{"model": "encoder-decoder audio transcriber", "gain_aug_db": 10, "hop_length": 160, "encoder_arch": "quartznet", "decoder_width": 192, "decoder_inner_norm": false, "max_steps": 7000, "lr_schedule": "cosine"}
Rows from block 2 of the text decoder of a small encoder-decoder audio transcriber, named by matrix and row number. Rows with one number belong to one neuron. Each number is 50 + 10 x the weight over its row's rms, rounded and kept within 0 to 99. All counts start at 0. After the name is the row's rms in percent of the matrix's.
After each neuron's rows are labels from the 100 texts, of 14848, where the neuron reaches its highest value: "tokens" is the input token at the peak. Only what is clearly more common there than usual is listed. The data: short read English sentences (LibriTTS-R).
# fc1: MLP up (decoder.blocks.2.mlp.fc1.weight, 768x192), inputs 96-191
# fc2: MLP down (decoder.blocks.2.mlp.fc2.weight, 192x768, transposed), outputs 96-191

fc1.79 095:56 59 35 37 60 63 45 70 54 46 52 59 46 46 42 62 49 42 66 52 52 49 44 54 50 72 43 70 47 48 39 58 39 57 49 44 45 60 47 59 46 31 54 44 27 52 59 42 49 61 53 50 35 27 63 56 52 55 34 41 43 39 61 48 48 38 57 45 67 67 57 51 56 55 29 40 48 44 44 57 36 66 49 47 61 52 40 61 51 60 56 44 42 64 52 29
fc2.79 095:69 56 42 52 35 40 38 51 59 40 53 51 49 43 53 46 49 59 47 51 58 46 48 67 48 48 46 58 74 63 40 34 51 43 43 60 33 26 14 36 51 79 48 55 57 47 39 44 63 30 42 41 59 51 32 39 45 34 56 60 37 52 45 49 54 60 41 41 62 44 40 56 55 57 56 51 55 44 60 65 48 49 61 48 61 51 53 56 41 36 44 57 33 47 46 71
tokens: "one"; "i'm"; "very"

fc1.490 105:48 47 50 51 62 75 51 38 50 33 64 52 54 60 49 46 38 55 44 17 42 39 56 44 57 51 47 59 43 37 41 61 53 55 53 41 55 58 64 62 59 27 44 54 35 54 45 54 29 49 57 66 46 49 69 38 57 66 37 54 61 50 52 41 50 45 47 64 65 62 41 44 66 46 37 44 42 37 42 58 52 71 42 51 40 47 56 37 54 46 54 57 62 69 51 44
fc2.490 108:52 52 54 41 36 49 57 64 60 70 33 51 49 41 52 66 57 39 49 79 53 49 33 53 51 66 43 44 60 49 65 37 54 43 33 43 41 62 31 48 44 66 39 33 60 45 52 37 62 57 49 23 41 56 37 58 42 21 57 54 51 53 48 60 62 51 47 39 49 42 47 71 38 56 61 50 50 53 51 53 51 45 46 43 67 56 40 47 46 71 49 38 34 46 56 58
tokens: "one"; "new"

fc1.120 113:39 62 79 25 62 58 48 58 52 39 48 56 58 50 17 59 46 37 57 38 63 41 56 50 67 53 53 48 34 64 43 52 60 46 29 39 61 48 51 54 40 59 60 57 46 75 52 60 31 53 41 38 43 44 63 47 42 38 59 45 48 60 42 54 62 46 45 45 36 56 35 45 63 60 70 52 48 34 54 47 44 42 57 53 48 52 48 43 48 45 40 36 51 54 47 50
fc2.120 113:49 49 41 37 45 51 47 43 47 35 58 46 65 46 59 50 59 51 44 72 44 53 54 57 41 58 52 48 73 45 40 52 54 43 64 44 47 44 39 69 62 46 47 55 33 53 63 64 49 58 73 48 52 65 58 45 40 48 64 43 58 36 76 35 51 54 62 56 51 48 53 59 64 39 47 70 57 52 43 61 56 60 43 59 42 45 59 41 62 35 32 70 54 53 37 45
tokens: "let's"; "walked"; "left"; "i'll"

fc1.71 126:31 58 61 45 55 55 63 59 41 65 65 62 51 55 44 49 43 57 55 30 41 50 32 41 52 62 42 65 36 51 36 63 62 54 44 71 49 46 45 57 39 50 61 58 48 53 57 51 45 54 52 32 45 59 74 48 43 48 35 30 44 64 61 41 52 55 62 55 75 35 45 31 62 58 59 54 58 69 48 65 51 59 48 55 49 38 53 32 53 51 37 44 58 61 50 54
fc2.71 125:46 42 42 59 67 43 50 47 60 38 64 41 58 51 53 50 60 56 32 39 42 38 29 56 57 39 57 34 56 39 56 56 42 50 62 41 41 54 60 46 60 36 54 60 41 53 60 51 45 47 68 67 50 61 50 58 46 51 57 42 59 50 57 52 42 45 70 60 73 41 47 50 57 43 53 64 43 60 34 58 67 58 51 48 44 43 55 39 36 44 69 56 55 58 41 44
tokens: "my"; "don't"; "your"; "no"

fc1.719 107:51 46 69 66 64 51 57 58 71 65 43 54 43 56 41 39 53 71 48 45 35 56 43 51 57 43 42 56 31 58 33 63 36 45 39 67 76 55 46 56 42 30 54 44 38 54 59 42 46 39 61 48 60 52 45 41 44 42 45 56 64 41 45 73 50 49 48 67 49 58 49 59 38 51 32 44 54 53 43 38 54 49 54 42 39 21 43 38 57 57 50 40 55 49 66 46
fc2.719 095:61 54 37 47 68 41 52 50 51 56 58 55 37 38 49 55 40 47 38 59 55 61 51 62 51 46 47 46 51 45 50 38 50 42 52 53 35 37 38 54 55 46 36 23 59 53 45 52 60 73 48 55 54 39 58 55 62 50 52 52 64 49 60 40 52 70 72 45 56 40 53 44 48 51 53 79 57 71 56 47 60 67 52 61 45 64 49 47 40 49 53 44 36 52 46 69
tokens: "understand"

fc1.473 095:41 53 62 38 51 69 50 56 51 44 55 60 63 74 26 60 44 39 55 48 55 46 46 64 58 39 50 55 34 26 36 47 48 68 47 48 54 60 50 72 35 46 60 53 43 52 44 43 35 53 63 66 39 43 60 38 72 49 48 54 52 50 47 51 40 55 48 57 47 51 30 46 54 59 43 37 42 37 58 54 54 64 45 46 41 38 40 59 55 59 34 45 71 65 68 51
fc2.473 092:30 60 43 70 54 60 66 46 48 49 55 51 51 37 57 45 68 39 54 63 46 59 48 45 50 46 61 34 58 42 57 65 41 38 34 50 57 34 54 42 69 40 32 56 60 58 58 46 45 71 61 42 41 40 42 58 31 35 66 36 39 42 53 65 46 54 59 59 44 58 78 58 62 44 67 51 66 47 42 53 64 48 37 55 65 45 45 53 41 56 39 65 36 51 44 67
tokens: "one"; "whole"; "good"; "kind"

fc1.478 078:45 41 37 48 50 66 55 57 58 54 47 32 49 43 57 65 53 55 51 51 44 46 35 49 55 68 50 53 40 58 47 46 58 55 36 51 34 65 52 61 34 48 55 41 50 49 51 36 52 63 47 60 53 42 40 36 40 71 41 56 54 42 54 42 51 63 43 43 61 42 45 32 50 55 37 53 55 49 54 55 36 49 41 39 67 55 55 40 53 62 51 23 55 51 70 56
fc2.478 074:49 32 34 48 51 58 53 54 42 47 54 54 44 40 44 39 62 56 41 37 39 45 57 43 48 42 63 60 56 48 45 55 46 56 43 53 52 62 65 48 53 21 40 47 67 55 61 53 43 55 49 51 49 48 84 48 61 43 55 54 57 51 50 63 49 48 44 59 15 58 51 60 41 62 30 53 45 50 37 53 50 61 59 49 43 48 37 58 44 53 45 54 47 49 37 40
tokens: "understand"

fc1.129 117:42 59 71 32 59 64 48 54 40 55 51 72 41 66 37 61 57 39 67 45 48 45 44 43 55 68 71 50 31 66 44 69 49 47 33 55 46 39 50 54 20 54 60 54 36 59 36 50 42 56 39 48 59 34 70 50 51 56 68 37 40 35 45 54 43 50 48 47 54 57 43 50 69 47 55 50 36 55 52 46 43 43 70 50 70 42 57 47 46 56 58 49 40 46 44 34
fc2.129 136:36 64 72 53 54 51 51 47 47 63 50 32 63 41 46 72 56 26 53 55 33 52 49 33 34 53 56 42 55 54 55 35 59 43 42 31 42 42 38 51 45 63 34 62 52 46 60 65 51 46 66 49 70 52 54 46 33 45 63 35 49 41 47 56 45 61 54 56 62 56 47 45 61 47 66 54 48 48 47 66 44 31 52 54 42 63 59 43 64 45 45 47 41 56 52 58
tokens: "to"

fc1.201 121:47 56 42 33 64 52 48 68 59 40 50 50 52 72 45 41 52 57 41 46 52 52 45 66 42 55 51 60 56 35 38 63 59 63 44 71 51 54 41 59 52 53 56 54 56 63 63 53 49 43 32 51 37 43 51 47 48 46 30 45 42 83 57 41 36 55 51 55 44 41 41 46 47 63 62 52 48 52 43 59 60 62 48 45 53 36 37 52 54 59 50 39 53 65 57 66
fc2.201 127:60 52 66 50 41 51 37 47 59 37 42 64 72 29 24 50 52 60 37 42 44 69 49 50 57 49 63 46 41 47 48 51 45 43 55 53 44 53 55 56 55 48 37 37 44 50 38 48 46 56 76 63 36 66 47 46 60 55 52 60 59 44 48 47 42 45 51 58 47 63 38 53 41 49 46 53 67 52 50 49 34 71 37 49 51 50 46 43 41 70 59 51 56 50 56 33
tokens: "my"; "more"; "old"

fc1.686 117:48 45 55 26 63 64 57 44 47 45 69 64 40 59 33 42 54 51 42 55 43 47 43 62 65 61 43 50 56 37 38 57 57 61 51 40 44 70 56 62 43 50 66 50 57 49 53 47 50 46 49 67 38 45 56 42 59 33 53 49 66 60 55 48 62 41 53 60 37 52 48 61 53 51 44 27 34 55 29 47 49 72 45 43 55 61 41 58 39 55 48 46 47 78 47 35
fc2.686 124:45 56 52 49 44 42 55 52 47 68 38 37 33 41 41 61 47 46 56 74 50 58 53 58 50 65 61 44 42 62 49 64 41 48 51 40 37 28 47 37 57 63 40 52 50 53 45 63 59 79 63 40 55 43 40 64 41 71 65 27 42 36 49 51 27 48 40 54 52 59 35 56 52 41 61 55 65 46 48 46 47 29 41 70 48 41 41 50 66 54 24 56 33 46 43 51
tokens: "one"; "that"

fc1.661 108:33 61 47 48 55 57 40 62 45 36 53 53 58 72 41 42 42 62 57 52 34 44 45 50 33 59 46 67 40 49 36 49 51 55 48 70 61 47 39 56 48 41 52 61 56 78 65 52 47 47 39 49 36 47 48 35 49 40 20 39 33 61 54 49 52 44 58 52 52 41 42 25 50 62 57 60 51 50 36 55 56 58 39 61 51 34 46 37 54 47 53 41 60 55 54 52
fc2.661 114:49 51 33 58 39 41 42 41 69 42 49 54 71 51 52 73 39 58 41 42 55 72 43 43 48 50 64 42 62 54 39 45 37 47 66 56 55 63 38 55 53 34 35 49 64 57 38 55 36 42 68 51 49 50 44 47 60 61 26 57 75 58 61 34 42 42 46 56 58 39 50 42 60 65 43 62 46 62 41 48 46 64 55 37 49 47 60 37 37 57 69 58 69 39 49 34
tokens: "my"

fc1.601 123:43 50 61 47 62 60 46 52 57 27 54 52 53 66 49 33 52 69 50 33 30 29 48 45 57 54 35 71 53 53 38 51 49 55 51 44 66 64 54 45 55 43 45 51 42 65 58 42 33 48 48 57 58 46 62 35 54 61 39 54 57 58 65 54 48 48 56 55 55 64 50 46 54 46 28 34 42 52 29 55 49 75 51 42 61 49 52 38 54 47 63 40 51 63 57 34
fc2.601 115:63 50 55 59 42 38 59 56 57 65 37 47 47 28 44 66 47 30 52 57 70 57 40 54 44 62 56 34 53 42 69 38 52 47 34 31 39 44 40 37 43 61 44 36 57 47 50 38 58 48 66 48 44 53 38 64 45 30 58 41 46 52 41 47 49 53 53 46 45 44 52 63 39 39 62 55 52 64 70 42 51 35 47 59 60 59 38 37 52 45 45 45 48 41 43 56
tokens: "one"

fc1.124 101:34 73 54 51 38 48 59 78 54 53 59 46 62 61 53 55 35 57 58 40 53 46 43 58 49 57 33 66 35 34 32 50 56 55 40 51 67 40 43 50 57 60 56 56 45 48 61 41 44 45 54 35 35 43 46 55 55 46 46 42 29 71 63 41 54 56 49 61 50 51 56 40 56 50 59 52 51 55 44 48 65 44 34 58 48 40 50 44 55 45 35 43 69 56 44 53
fc2.124 096:53 52 50 59 53 46 51 32 41 26 61 43 71 30 51 47 43 63 35 53 52 58 38 54 51 44 49 36 68 44 76 47 28 53 65 48 40 61 42 44 51 34 44 55 56 48 60 47 57 59 67 70 44 43 25 44 48 56 38 54 46 44 61 45 68 59 68 59 62 34 48 31 48 37 36 56 51 52 40 51 44 58 35 33 58 59 38 49 47 54 43 43 43 57 52 45
tokens: "my"; "your"

fc1.405 079:40 61 55 35 42 87 51 57 46 42 49 61 60 58 46 46 48 51 62 42 41 46 47 52 43 57 50 70 48 21 33 45 57 61 28 41 45 53 44 63 52 60 58 61 45 59 49 43 34 61 43 62 36 44 57 35 51 46 40 40 38 61 55 44 52 54 44 59 54 57 47 39 68 57 46 32 29 54 59 50 56 64 40 50 68 42 57 57 51 45 40 42 48 72 53 44
fc2.405 064:49 35 37 44 58 62 33 63 53 51 36 50 38 58 56 36 50 64 43 48 60 40 40 42 59 63 30 44 51 53 68 43 64 50 42 58 44 52 58 56 44 52 37 64 50 44 81 48 65 52 69 42 51 53 43 52 45 65 54 36 53 65 50 32 70 39 46 60 49 47 43 45 56 53 47 55 56 45 52 52 65 50 36 50 51 57 36 53 56 67 40 47 37 33 55 58
tokens: "one"

fc1.695 118:53 54 41 48 55 58 42 52 48 45 51 43 41 46 56 55 46 55 54 56 32 59 57 65 31 58 34 76 47 52 45 57 50 53 46 74 45 56 52 52 51 43 68 57 40 51 70 45 51 50 26 50 61 44 43 49 40 49 24 41 38 57 64 49 35 48 47 48 60 52 34 40 40 55 36 49 47 34 48 66 35 45 52 43 61 32 45 61 54 74 48 36 56 50 74 45
fc2.695 126:52 60 55 65 59 37 56 53 35 34 26 39 51 29 54 59 51 29 27 56 37 52 48 54 46 55 67 52 51 57 60 36 46 53 46 51 46 51 77 50 69 46 38 55 40 61 60 49 60 50 47 58 40 78 47 61 58 45 55 44 53 52 49 41 48 48 47 59 53 55 56 44 41 49 49 50 52 40 52 62 37 37 61 47 51 55 42 65 35 46 45 58 36 52 45 51
tokens: "replied"; "said"; "declared"; "cried"