From a checkpoint of a small encoder-decoder audio transcriber.
Model: log mel input, encoder arch quartznet, encoder norm batchnorm, encoder depths [2, 2, 4, 2], decoder norm layernorm, decoder activation gelu.
Training: adamw at rate 0.0024, 7000 steps, batches of 256.
Data: trained on short read English sentences (LibriTTS-R), 26041 training examples, 68.8 epochs.
Rows from block 2 of the audio encoder, named by matrix and row number. Rows with one number belong to one channel. Each number is 128 + 32 x the weight over its row's rms, rounded and kept within 0 to 255. All counts start at 0. After the name is the row's rms in percent of the matrix's.
# convs1: first pointwise conv (encoder.blocks.2.convs.1.weight, 192x192x1), inputs 0-191
# convs3: second pointwise conv (encoder.blocks.2.convs.3.weight, 192x192x1, transposed), outputs 0-191
convs1.141 095 [121 133 110  51 122 171 155  69 108 162 167 140 138 143 131 148 194 170 159 173 130 108 172 136  90  78 103  88 147  91 110 149 133 150 124  91 187  93 123  63  91 115 122 172  84 149  73  96 121 114 173 154 122 114 140 130 136  82 103 166 116 156 159 141 159 138 145 134 125  97  82 106  81 102 153  64 128  95 106 129 111 120 130 149 210 160  82 141 105 145 142 119  96 110  82 121 112 126 159 147 119  89  51 162 100 180 172 160 105 156  56 133  76 153 132 122 151 153 135 155 148 131 130  92 159 117 123 134 155  79 136 154  78 137 129 146 138 158 106 126 126  70  97 163 112 134 116 240  95  99 149 125 130 135  91 120  87 133 110 127 211  48 174 144 134 138  92 129 140 100 161 127 127 100 154 115  87 132 164  93 134 102 169 140 123 138  69  76 114 123 106 164]
convs3.141 106 [127 140 111  96 159 107 127 150  97 132 119 105  82 114 110  97 134 108 158 156 144 125  89 129  96 107  67  99  93 157 115  43  92 119 100 115  57  95 144  82  85 126  81 151 156  69  87 133  93 163 182  69  75 138 137 157 104 109 114 101 146  54 153 143  86  94 101 114 116  54  84 112 167 178 114  97  84 122 145  72 155  72 114 128 114 111 109 138 112 112 111  38 122 105 115 151 101 160 108 127 133 120  96 128 140 103 116  83 163  82 120 101  91 126 120  88 110  88 101 148 135 133 115 139 120 122 129  72 154  91  57 106 115 107 114  92 126 158  67  65  69 128 105 119  81 130  86 135  44 113 115 146 166  99 112 153 136 100 148  50 109 111 118 111 138  90 145 144 130 121 150 174 112 122  50 129 114  74  75 117 131  82  91 124 115 109 147 135 108 139 103 121]
convs1.142 101 [153  95 150 169  76 142 123 108 166 129 143 127 116  80 150 181 111 185 116 141 125 139  99 120 124 141  89 140  91 148  84 119 123 151  92 143 139  98  96  86 108 124 103 112 152 145 102  96 154 143 161 144  76 112 139  78 113  81 140  83 120 128 148 178 125 229 155  82 139  97 138 104 134 130 106 106 137 128 170 118 140 121 170  80 114  90 147 225 150  53 115 114 102  96 117 188  97 187 149 102 147 191 124 112 147 150 166 150 133  82 180 123 149 151 143  91  81 157  85 150  97 107 126  98 123 155 146 225 123  73 131 110 125 134 166  97 165  92 135 165 141 119 102 127 115 158 151 113 172 151 163 128 179 134 114 117 166 126 136 140 175 133 131 134 113 102 165 112 146 104 133  81 169 150  70 177  63  81 151 118 108 124  96 197  96 141 123 224 171 128 139 135]
convs3.142 096 [ 60 130 110  89 130 116  95 151 177 167 164 103 110 207  84 101 143  77 112 132 115 126 117 144  67 176 136  87 129 122 155 120 135 161 161  67  99 128 122 170 146 131 137 133 154 149 111 105 114 117 130 132 147 164 138 102 151 148 175 113  91 122  85 125 177  58 119 165 177 166 110 133  99 134 122 120 166 138 160 177 134  99  94 158 122 201 115 118 147 152 122 103 109 173 152 101 125 117 112 154  66 158 165  77  84 117 116 114 108 165 138 120 133 101 130 132 150 160 155  87 111 165 184 153 140 139  66  90 102 133 175 178  85  93 125 101  89  42  98 139  85  91 140 196 152 122  99 164 133  82 111  53  61 151 149 125  97 172 126 123 134 137 110 142 164  44 132 133 138 149 100 170 116 134 154 138 112 182 178 111  95 181 120 127  88  66 128  87 160 149 146 127]
convs1.144 082 [123 163  93 118 113 155 126 126  73  90 153 140 160 129  89 140 121 149 127 159 157 162 100  89 155 125  96 154 168 118 128 139 146 120 133 182 122 157 136  75 127 148 112 163 133 135  59 140  68  97 106 199 170 140 154  92 151 109  95 154 125 187 119 154 153 107  80  96  86 166  95 133 104  63 109 180  94  96  76 141 163 140 112  97 145 117 115 190 127 139  72  79  80 140 122 115  76 101 135 125 138 116 120 112  74  86 141 136 106 124  80 136  93 133 123 152 122 138 101 134 153 104 139 103 125 126 144 117 171 102  98 133 182  71 137 146  92 138 117 146  81 101 146 158 164 131  71 184 109 113 134 162 125 119 156 129 161  97 182 108 166  95 125 132 155 106 149 155 148  88 144 134 112  49 199 109 132  55 159 182 121 162 168 226 139 130 116  19 138 166 147 124]
convs3.144 081 [173 130 112 130 146 136  98 163 128 139 211 165 173 176 165 123  71 146 122 149  99 183 160 123 154 117 152 227 142  92 175 180  94  93 112 106 154  94 121 160 201 115 131  93  98 123 122 145 144  99 129 146 160  96 169 183 116 115 137 109  45  99 135 133 172 170 162 127 169 144  94 196  95 166 123  95 150 130 195 122 134 142 165 170 184 150 134 135 157 142 104 171 136 155 127  91 137 179 157 129 150 162 175 160 166 127 155 138 188 178 127 164 129 106 110 153 101 124 145 137  67 132 125 147 115 169 111 118 107 167 139 223 143 117  84 116 164  95 118 153 121 127 135 122 141 120 132 115 124 149 123 126  68 115 115 115 153 223 158 115 119  82 114 116 118 125 108  70 164 164 142 176 143 124 146  83 134 135 176 106 129 153 165 143 109 132 180 115 129 170 136  75]
convs1.145 094 [113 143 131 165 142 165 168  96 188 109 136 126 152 138 120 138 130 141 134 141 169 163 128  94 138 110 131 152 133 163 132 153 116 108 154 142  96 145  91 105 130 148 126  82 156 151 128 198 135 109 199  89 132 144 148  48 185 126 125 153 130 154 153 150 118 148 140 115 155 176 156 114 144 126 145  71  74 142 190 166 116 166 106 123 125 142 148 134 114 158  55 128 156 138 135 132 188 113 103 153 116 142 107 146 110 155 114  96 172 184 139 114 106 150 129  93 117 116  80  89 179 185 119  63 131 138  65 155 143  75 147  86 141 150  91 108 182 191 121  98 182 123  88  87 124 114  73 141 119 125  50 151 170  95 196 111 183 167 109 112 114 181 107 154 102 169 118 180 108 140  91  62 104 148 156  84 101 139 136  88 117 207 129 116 115 147 162  70 121 109  62 112]
convs3.145 083 [121 128 131 154 143  79 166  93 142 124 114  88 189 151 178  98  94 117 147 153 135 117 117 155 149 136 113 163 150  66 171 127  81 126 111 113 122 126  93 158  93 186 149  63  69 148 134 108 119 126 129 159 114 159 106 101 100 187  97 145 104 135 206 140 176  74 197 157 106 137 104  99 138 123 118 116 151 148 165 115 183 184 137 132 152 126 129 168 104 151 152 153 142 158 140 173  95 110 151  64 143 167  89 114 135 123 120  84 114 141 173  88 147 111  86 147  77 133 120 184 106 123 134  82  74 107  85 178 122  68 174 112 187 140 217  97 137  54 165 133  91 100 104 105  87 140 109 168 130 152  83 109 115 148  97 106  65 136 115 107 167 105 111 107 100 143 154 152 172  83 103 120  88 170 140 190 156 142 131 158 104 158 142 147 113  97 154  97  73  97 100 122]
convs1.146 104 [139 119 150  98 142  87 165 145 177 204 132 160 142 141 113 132 119 115  83 107 175 100 129 137 125 141 147 143 143 188 151 115 165 153 138 103 181 141 116 155 143  84 118  99 110  83 126 107 101 148  45 174 171  49 117 134  93 126 109 135 175 145 134  99 118  80 101 136 175 177 110  78 131 178 107 114  93 152  44 101 100  86  89 148 183 141 144 122 150 210 140 151 155 143 114 116 118 126 173 188 172 102 124 200 188 155 136 114 141 152 108  78 107 122  72  94 173 115 146 141  84 119  97 155 101 156 132  93  66 110 114 161 200 167 146 115 119  82 145 144 144 118 170 122 104 134 129 164  81 127 104 124  85 109 154  83 102 135 138 117 158 115 128 172 114 113  89  81 121 182 133 118 127 177 108 138 112 159 159 129 138 144 143  82  72 124  71 130 162 140 120 196]
convs3.146 103 [196 165 131 151  97 174 121 141 120 182 108 147 162 112 101 133 173  90 138 125  96 170 139 155 124 114 120 136 138 145  75 159 138 123 137 100 138 123 107  84 140 132 164 110 108 143 120 144 100 113  93 126 117 163 110  98 144 148 128 165 136 191 116  71 152 133  83  78 125  84 122 180 121 119 113 115 155 119 163  52 145  71 188 115 139 104 184 117  89 127  77 169 116 113  81 148 127 106 171  84 114 149 151 131 166 140  92 161 122  87 144 178 162 173 135 183 106 117 121 128 116 156 126  53 136  55 159 148 131  84  87 120 153 150 141 124 111  65 154 110 114 161 120  98  90 162  61  93 173 159 162 150 187  83 134  76 133 115 122  90 122 179 159 122 132 155 136 190 117 179 152 140 116 133 127 166  78 153 139 103 107 117 189  82 145 151 227 153  61 169 134 143]
convs1.147 100 [139  82 148  55 104 137 149 124 101 122 169 146 136 126 117 156 138 144  81 169 136 100 134 106 118 156 124 160 129 128  96 137 136 115  34  87 156 128 142 112 134 170 127 200 136 143 139 110 132 133 149 132 140 134 184 101 130 143 148 155  61 135 130 107  83 114 132 101 155 142 120 101 122 130  88 163  82 145 122 120 131  87 118 159 181  94 117 143 168 121 162 109  87 123 165  47 120  68 125 149 144 130  74 109  79 110 129  69 100 104 179 144 167 166 118 145 124 143  75 138  69 188 110 117 119 133 127 162 132  89 191 154 111 108 134 180 118  72 120 122 164  72 127  60 158 177 152 103 187 153 108 107  95 150 132 117 121  90 173 123 179 196 108 106 146  73 128 142  65  84 163  99 144 172 180 169 203 135  87 126 158 114  75 154 179 142  84 162 154 130 136 121]
convs3.147 090 [125 106 147 146 121 138 128 100 101 130 100 143  97  97 157 104 142 126 151 175 130 184  84 118 138 131 144 143 177 150 110 104 136 120 206  91 125 116 162  83 174 145 128 138 136  82 126 150 170 158 110 113 138 185 114 117 133 110 203 115 126  57 131 111  98 147  60 174 210 124 111  71 151 120 148 127 135 138 145 162 107 168 149 130 156  57 129 149 131 158 137 173 129 164 105 131 116 185  89 146 203 107 147 170 116 138 157 184 107 117 102 117 147  10 136 102 103 139 118 142 113  76  99  71  91 104  76 132  92 155 126 140 120 120 114  90 193 124 120  94 143 170 135 117 136 138 166 124 138 123 112 100 151 147 122  97 106  98  94 142 141 134  59 104 134 126 132  91  96 130 116 161 184 143 110 111 195  76 148 126 156 145 225 140  99 139 164  92 118 107  57 166]
convs1.149 095 [161  94 114 114 103  95  79 181 131 119  65  89  97 135 155  39 151 149 124 189 170 159 134 115 117  94 184  42 123 167 146 132 114 156 150 100 172 155 110 132  94 127 107  84  79  57 122 131 151 119  82 133 147  96 131 150 137 108 138  97 105 122 149 134 110  91 181  90  92 137 132 118  66 114 156  85 159  92 137 104 157 157 158 107 182 160 146 107 157 111  60  74 114 141 156 127 100 105 109 101 118 149  88 130 158 119  89 102 138 118  84 133 164 161 121 129 146  92 121 150 121 172  98 175 165 101 120 112 166 134  69 131 119 103 109 141 198 136 134 163 170 135  92 122  87 142 125 193 154 140 104 105  86 150 159 106 121 159  87  88 122 183 106  96 151 204 171 112 127 165 135 201 110 148 137 136 152 180 163 135  86 162 156  96 143 115 217 120 145 138 130 135]
convs3.149 100 [128  86 132 107  61 160 105 118 121 168 176 157 150 156 103 154 132 134 114 123 145 129 122 159 123 153 126 169 138 119  57 119 100 119  85 151  99 131 120 131 113 126 148 108  74 103 147 133 102 126 150 132  76  99 123 138 143 135  56 170 130 136  72  96 159 143  85 126 171 150 131 127 146 118 184 181 112 156 202 155 127 135  88 145 144 109 121 115 129 137 108 121  89  75 150 206  69 145  97 151 120  88 152  82 133 171 169 185  26  82 179 146 110 173 156 113 125 141 130  98 158  91 165 143 129 210 121  87  61 155 136 165 117  61 105 138 134  98 108 127 148 100  98  81 165 135 156 149  95 107 134 105 130  80 107  56 110 171 124 110 190 168 171 173 146 122 160 107  83 130 107 114 154 169 136 142 133 151 139 127 110 136 115  48 183 109  97 102  87 149 122 148]
convs1.151 098 [148 149 102 175  48 114 185 137  60 100 163 129 148 123 152 131  87 179 150 143  43 137 171  87 139 112 197 147 166 127 150 150 142 126  91 135 131 123  74  74 182 124 143 161 128 128 133 186 122 122 141 121  91 118 113 147 155 139  87 152 103 202 112  78 102  95 125  95  97 134 137 122 162  91 178 164 140 108 118 129 135 105  91 129 151 141 116 101 182 149 102 124 145 173 110 116 139 141 148  73  72  52 122  98 139  73 129 145 143 106 126 123 143  72 115 124 167 146 170  99 181 109 110 146  98 109  86 184 134 165 141  84  92 101 106 183 116 127  96 138 126 167 108 106 122  86  88 114 180 128 145 121 111 112 149 173 101 163 160 180 103 101 116 137 166 180 150 151 115 121  85 150 200 126 122 141 116  29 184  86 155 114  77 147  83 142 120 135 111 153 109 118]
convs3.151 088 [ 88 123 160 113 104 106 149 147  81  94  57 128 144 161  89 143  93 135 141 169  95 100 132  85 160 113 115  97 131  75 135 150 106 117 105 102  93 184 171 159 108 120 100  98 116 156  86  98  80 170  85 117 104 110 192 186  88 123 218 130 121 140 112 152 143  88 149 196  88 149 123 137 157 154 106 109  89 107 179 133  86  85 135 129 118  96 117 114 139 179 146  90 166 182  81 149  94 112  88 122  69 109  97  94 135 128 157 145 145 128 129 101 140 115 111 198  90 168 119  87 103 127 124  71  93 100 158 148 103  81 176 107 125  75 172  93  78  58 161 117 124 156 103 131 164 127 135 107 167 136 163 184 130 151 140 132 133 133 110 166 115 153 119 129 126  86 187 108 130 124 111 101 172  83 116 106  92  55 129 147  88 142 174 177  84 155 145  62 150 120 156 155]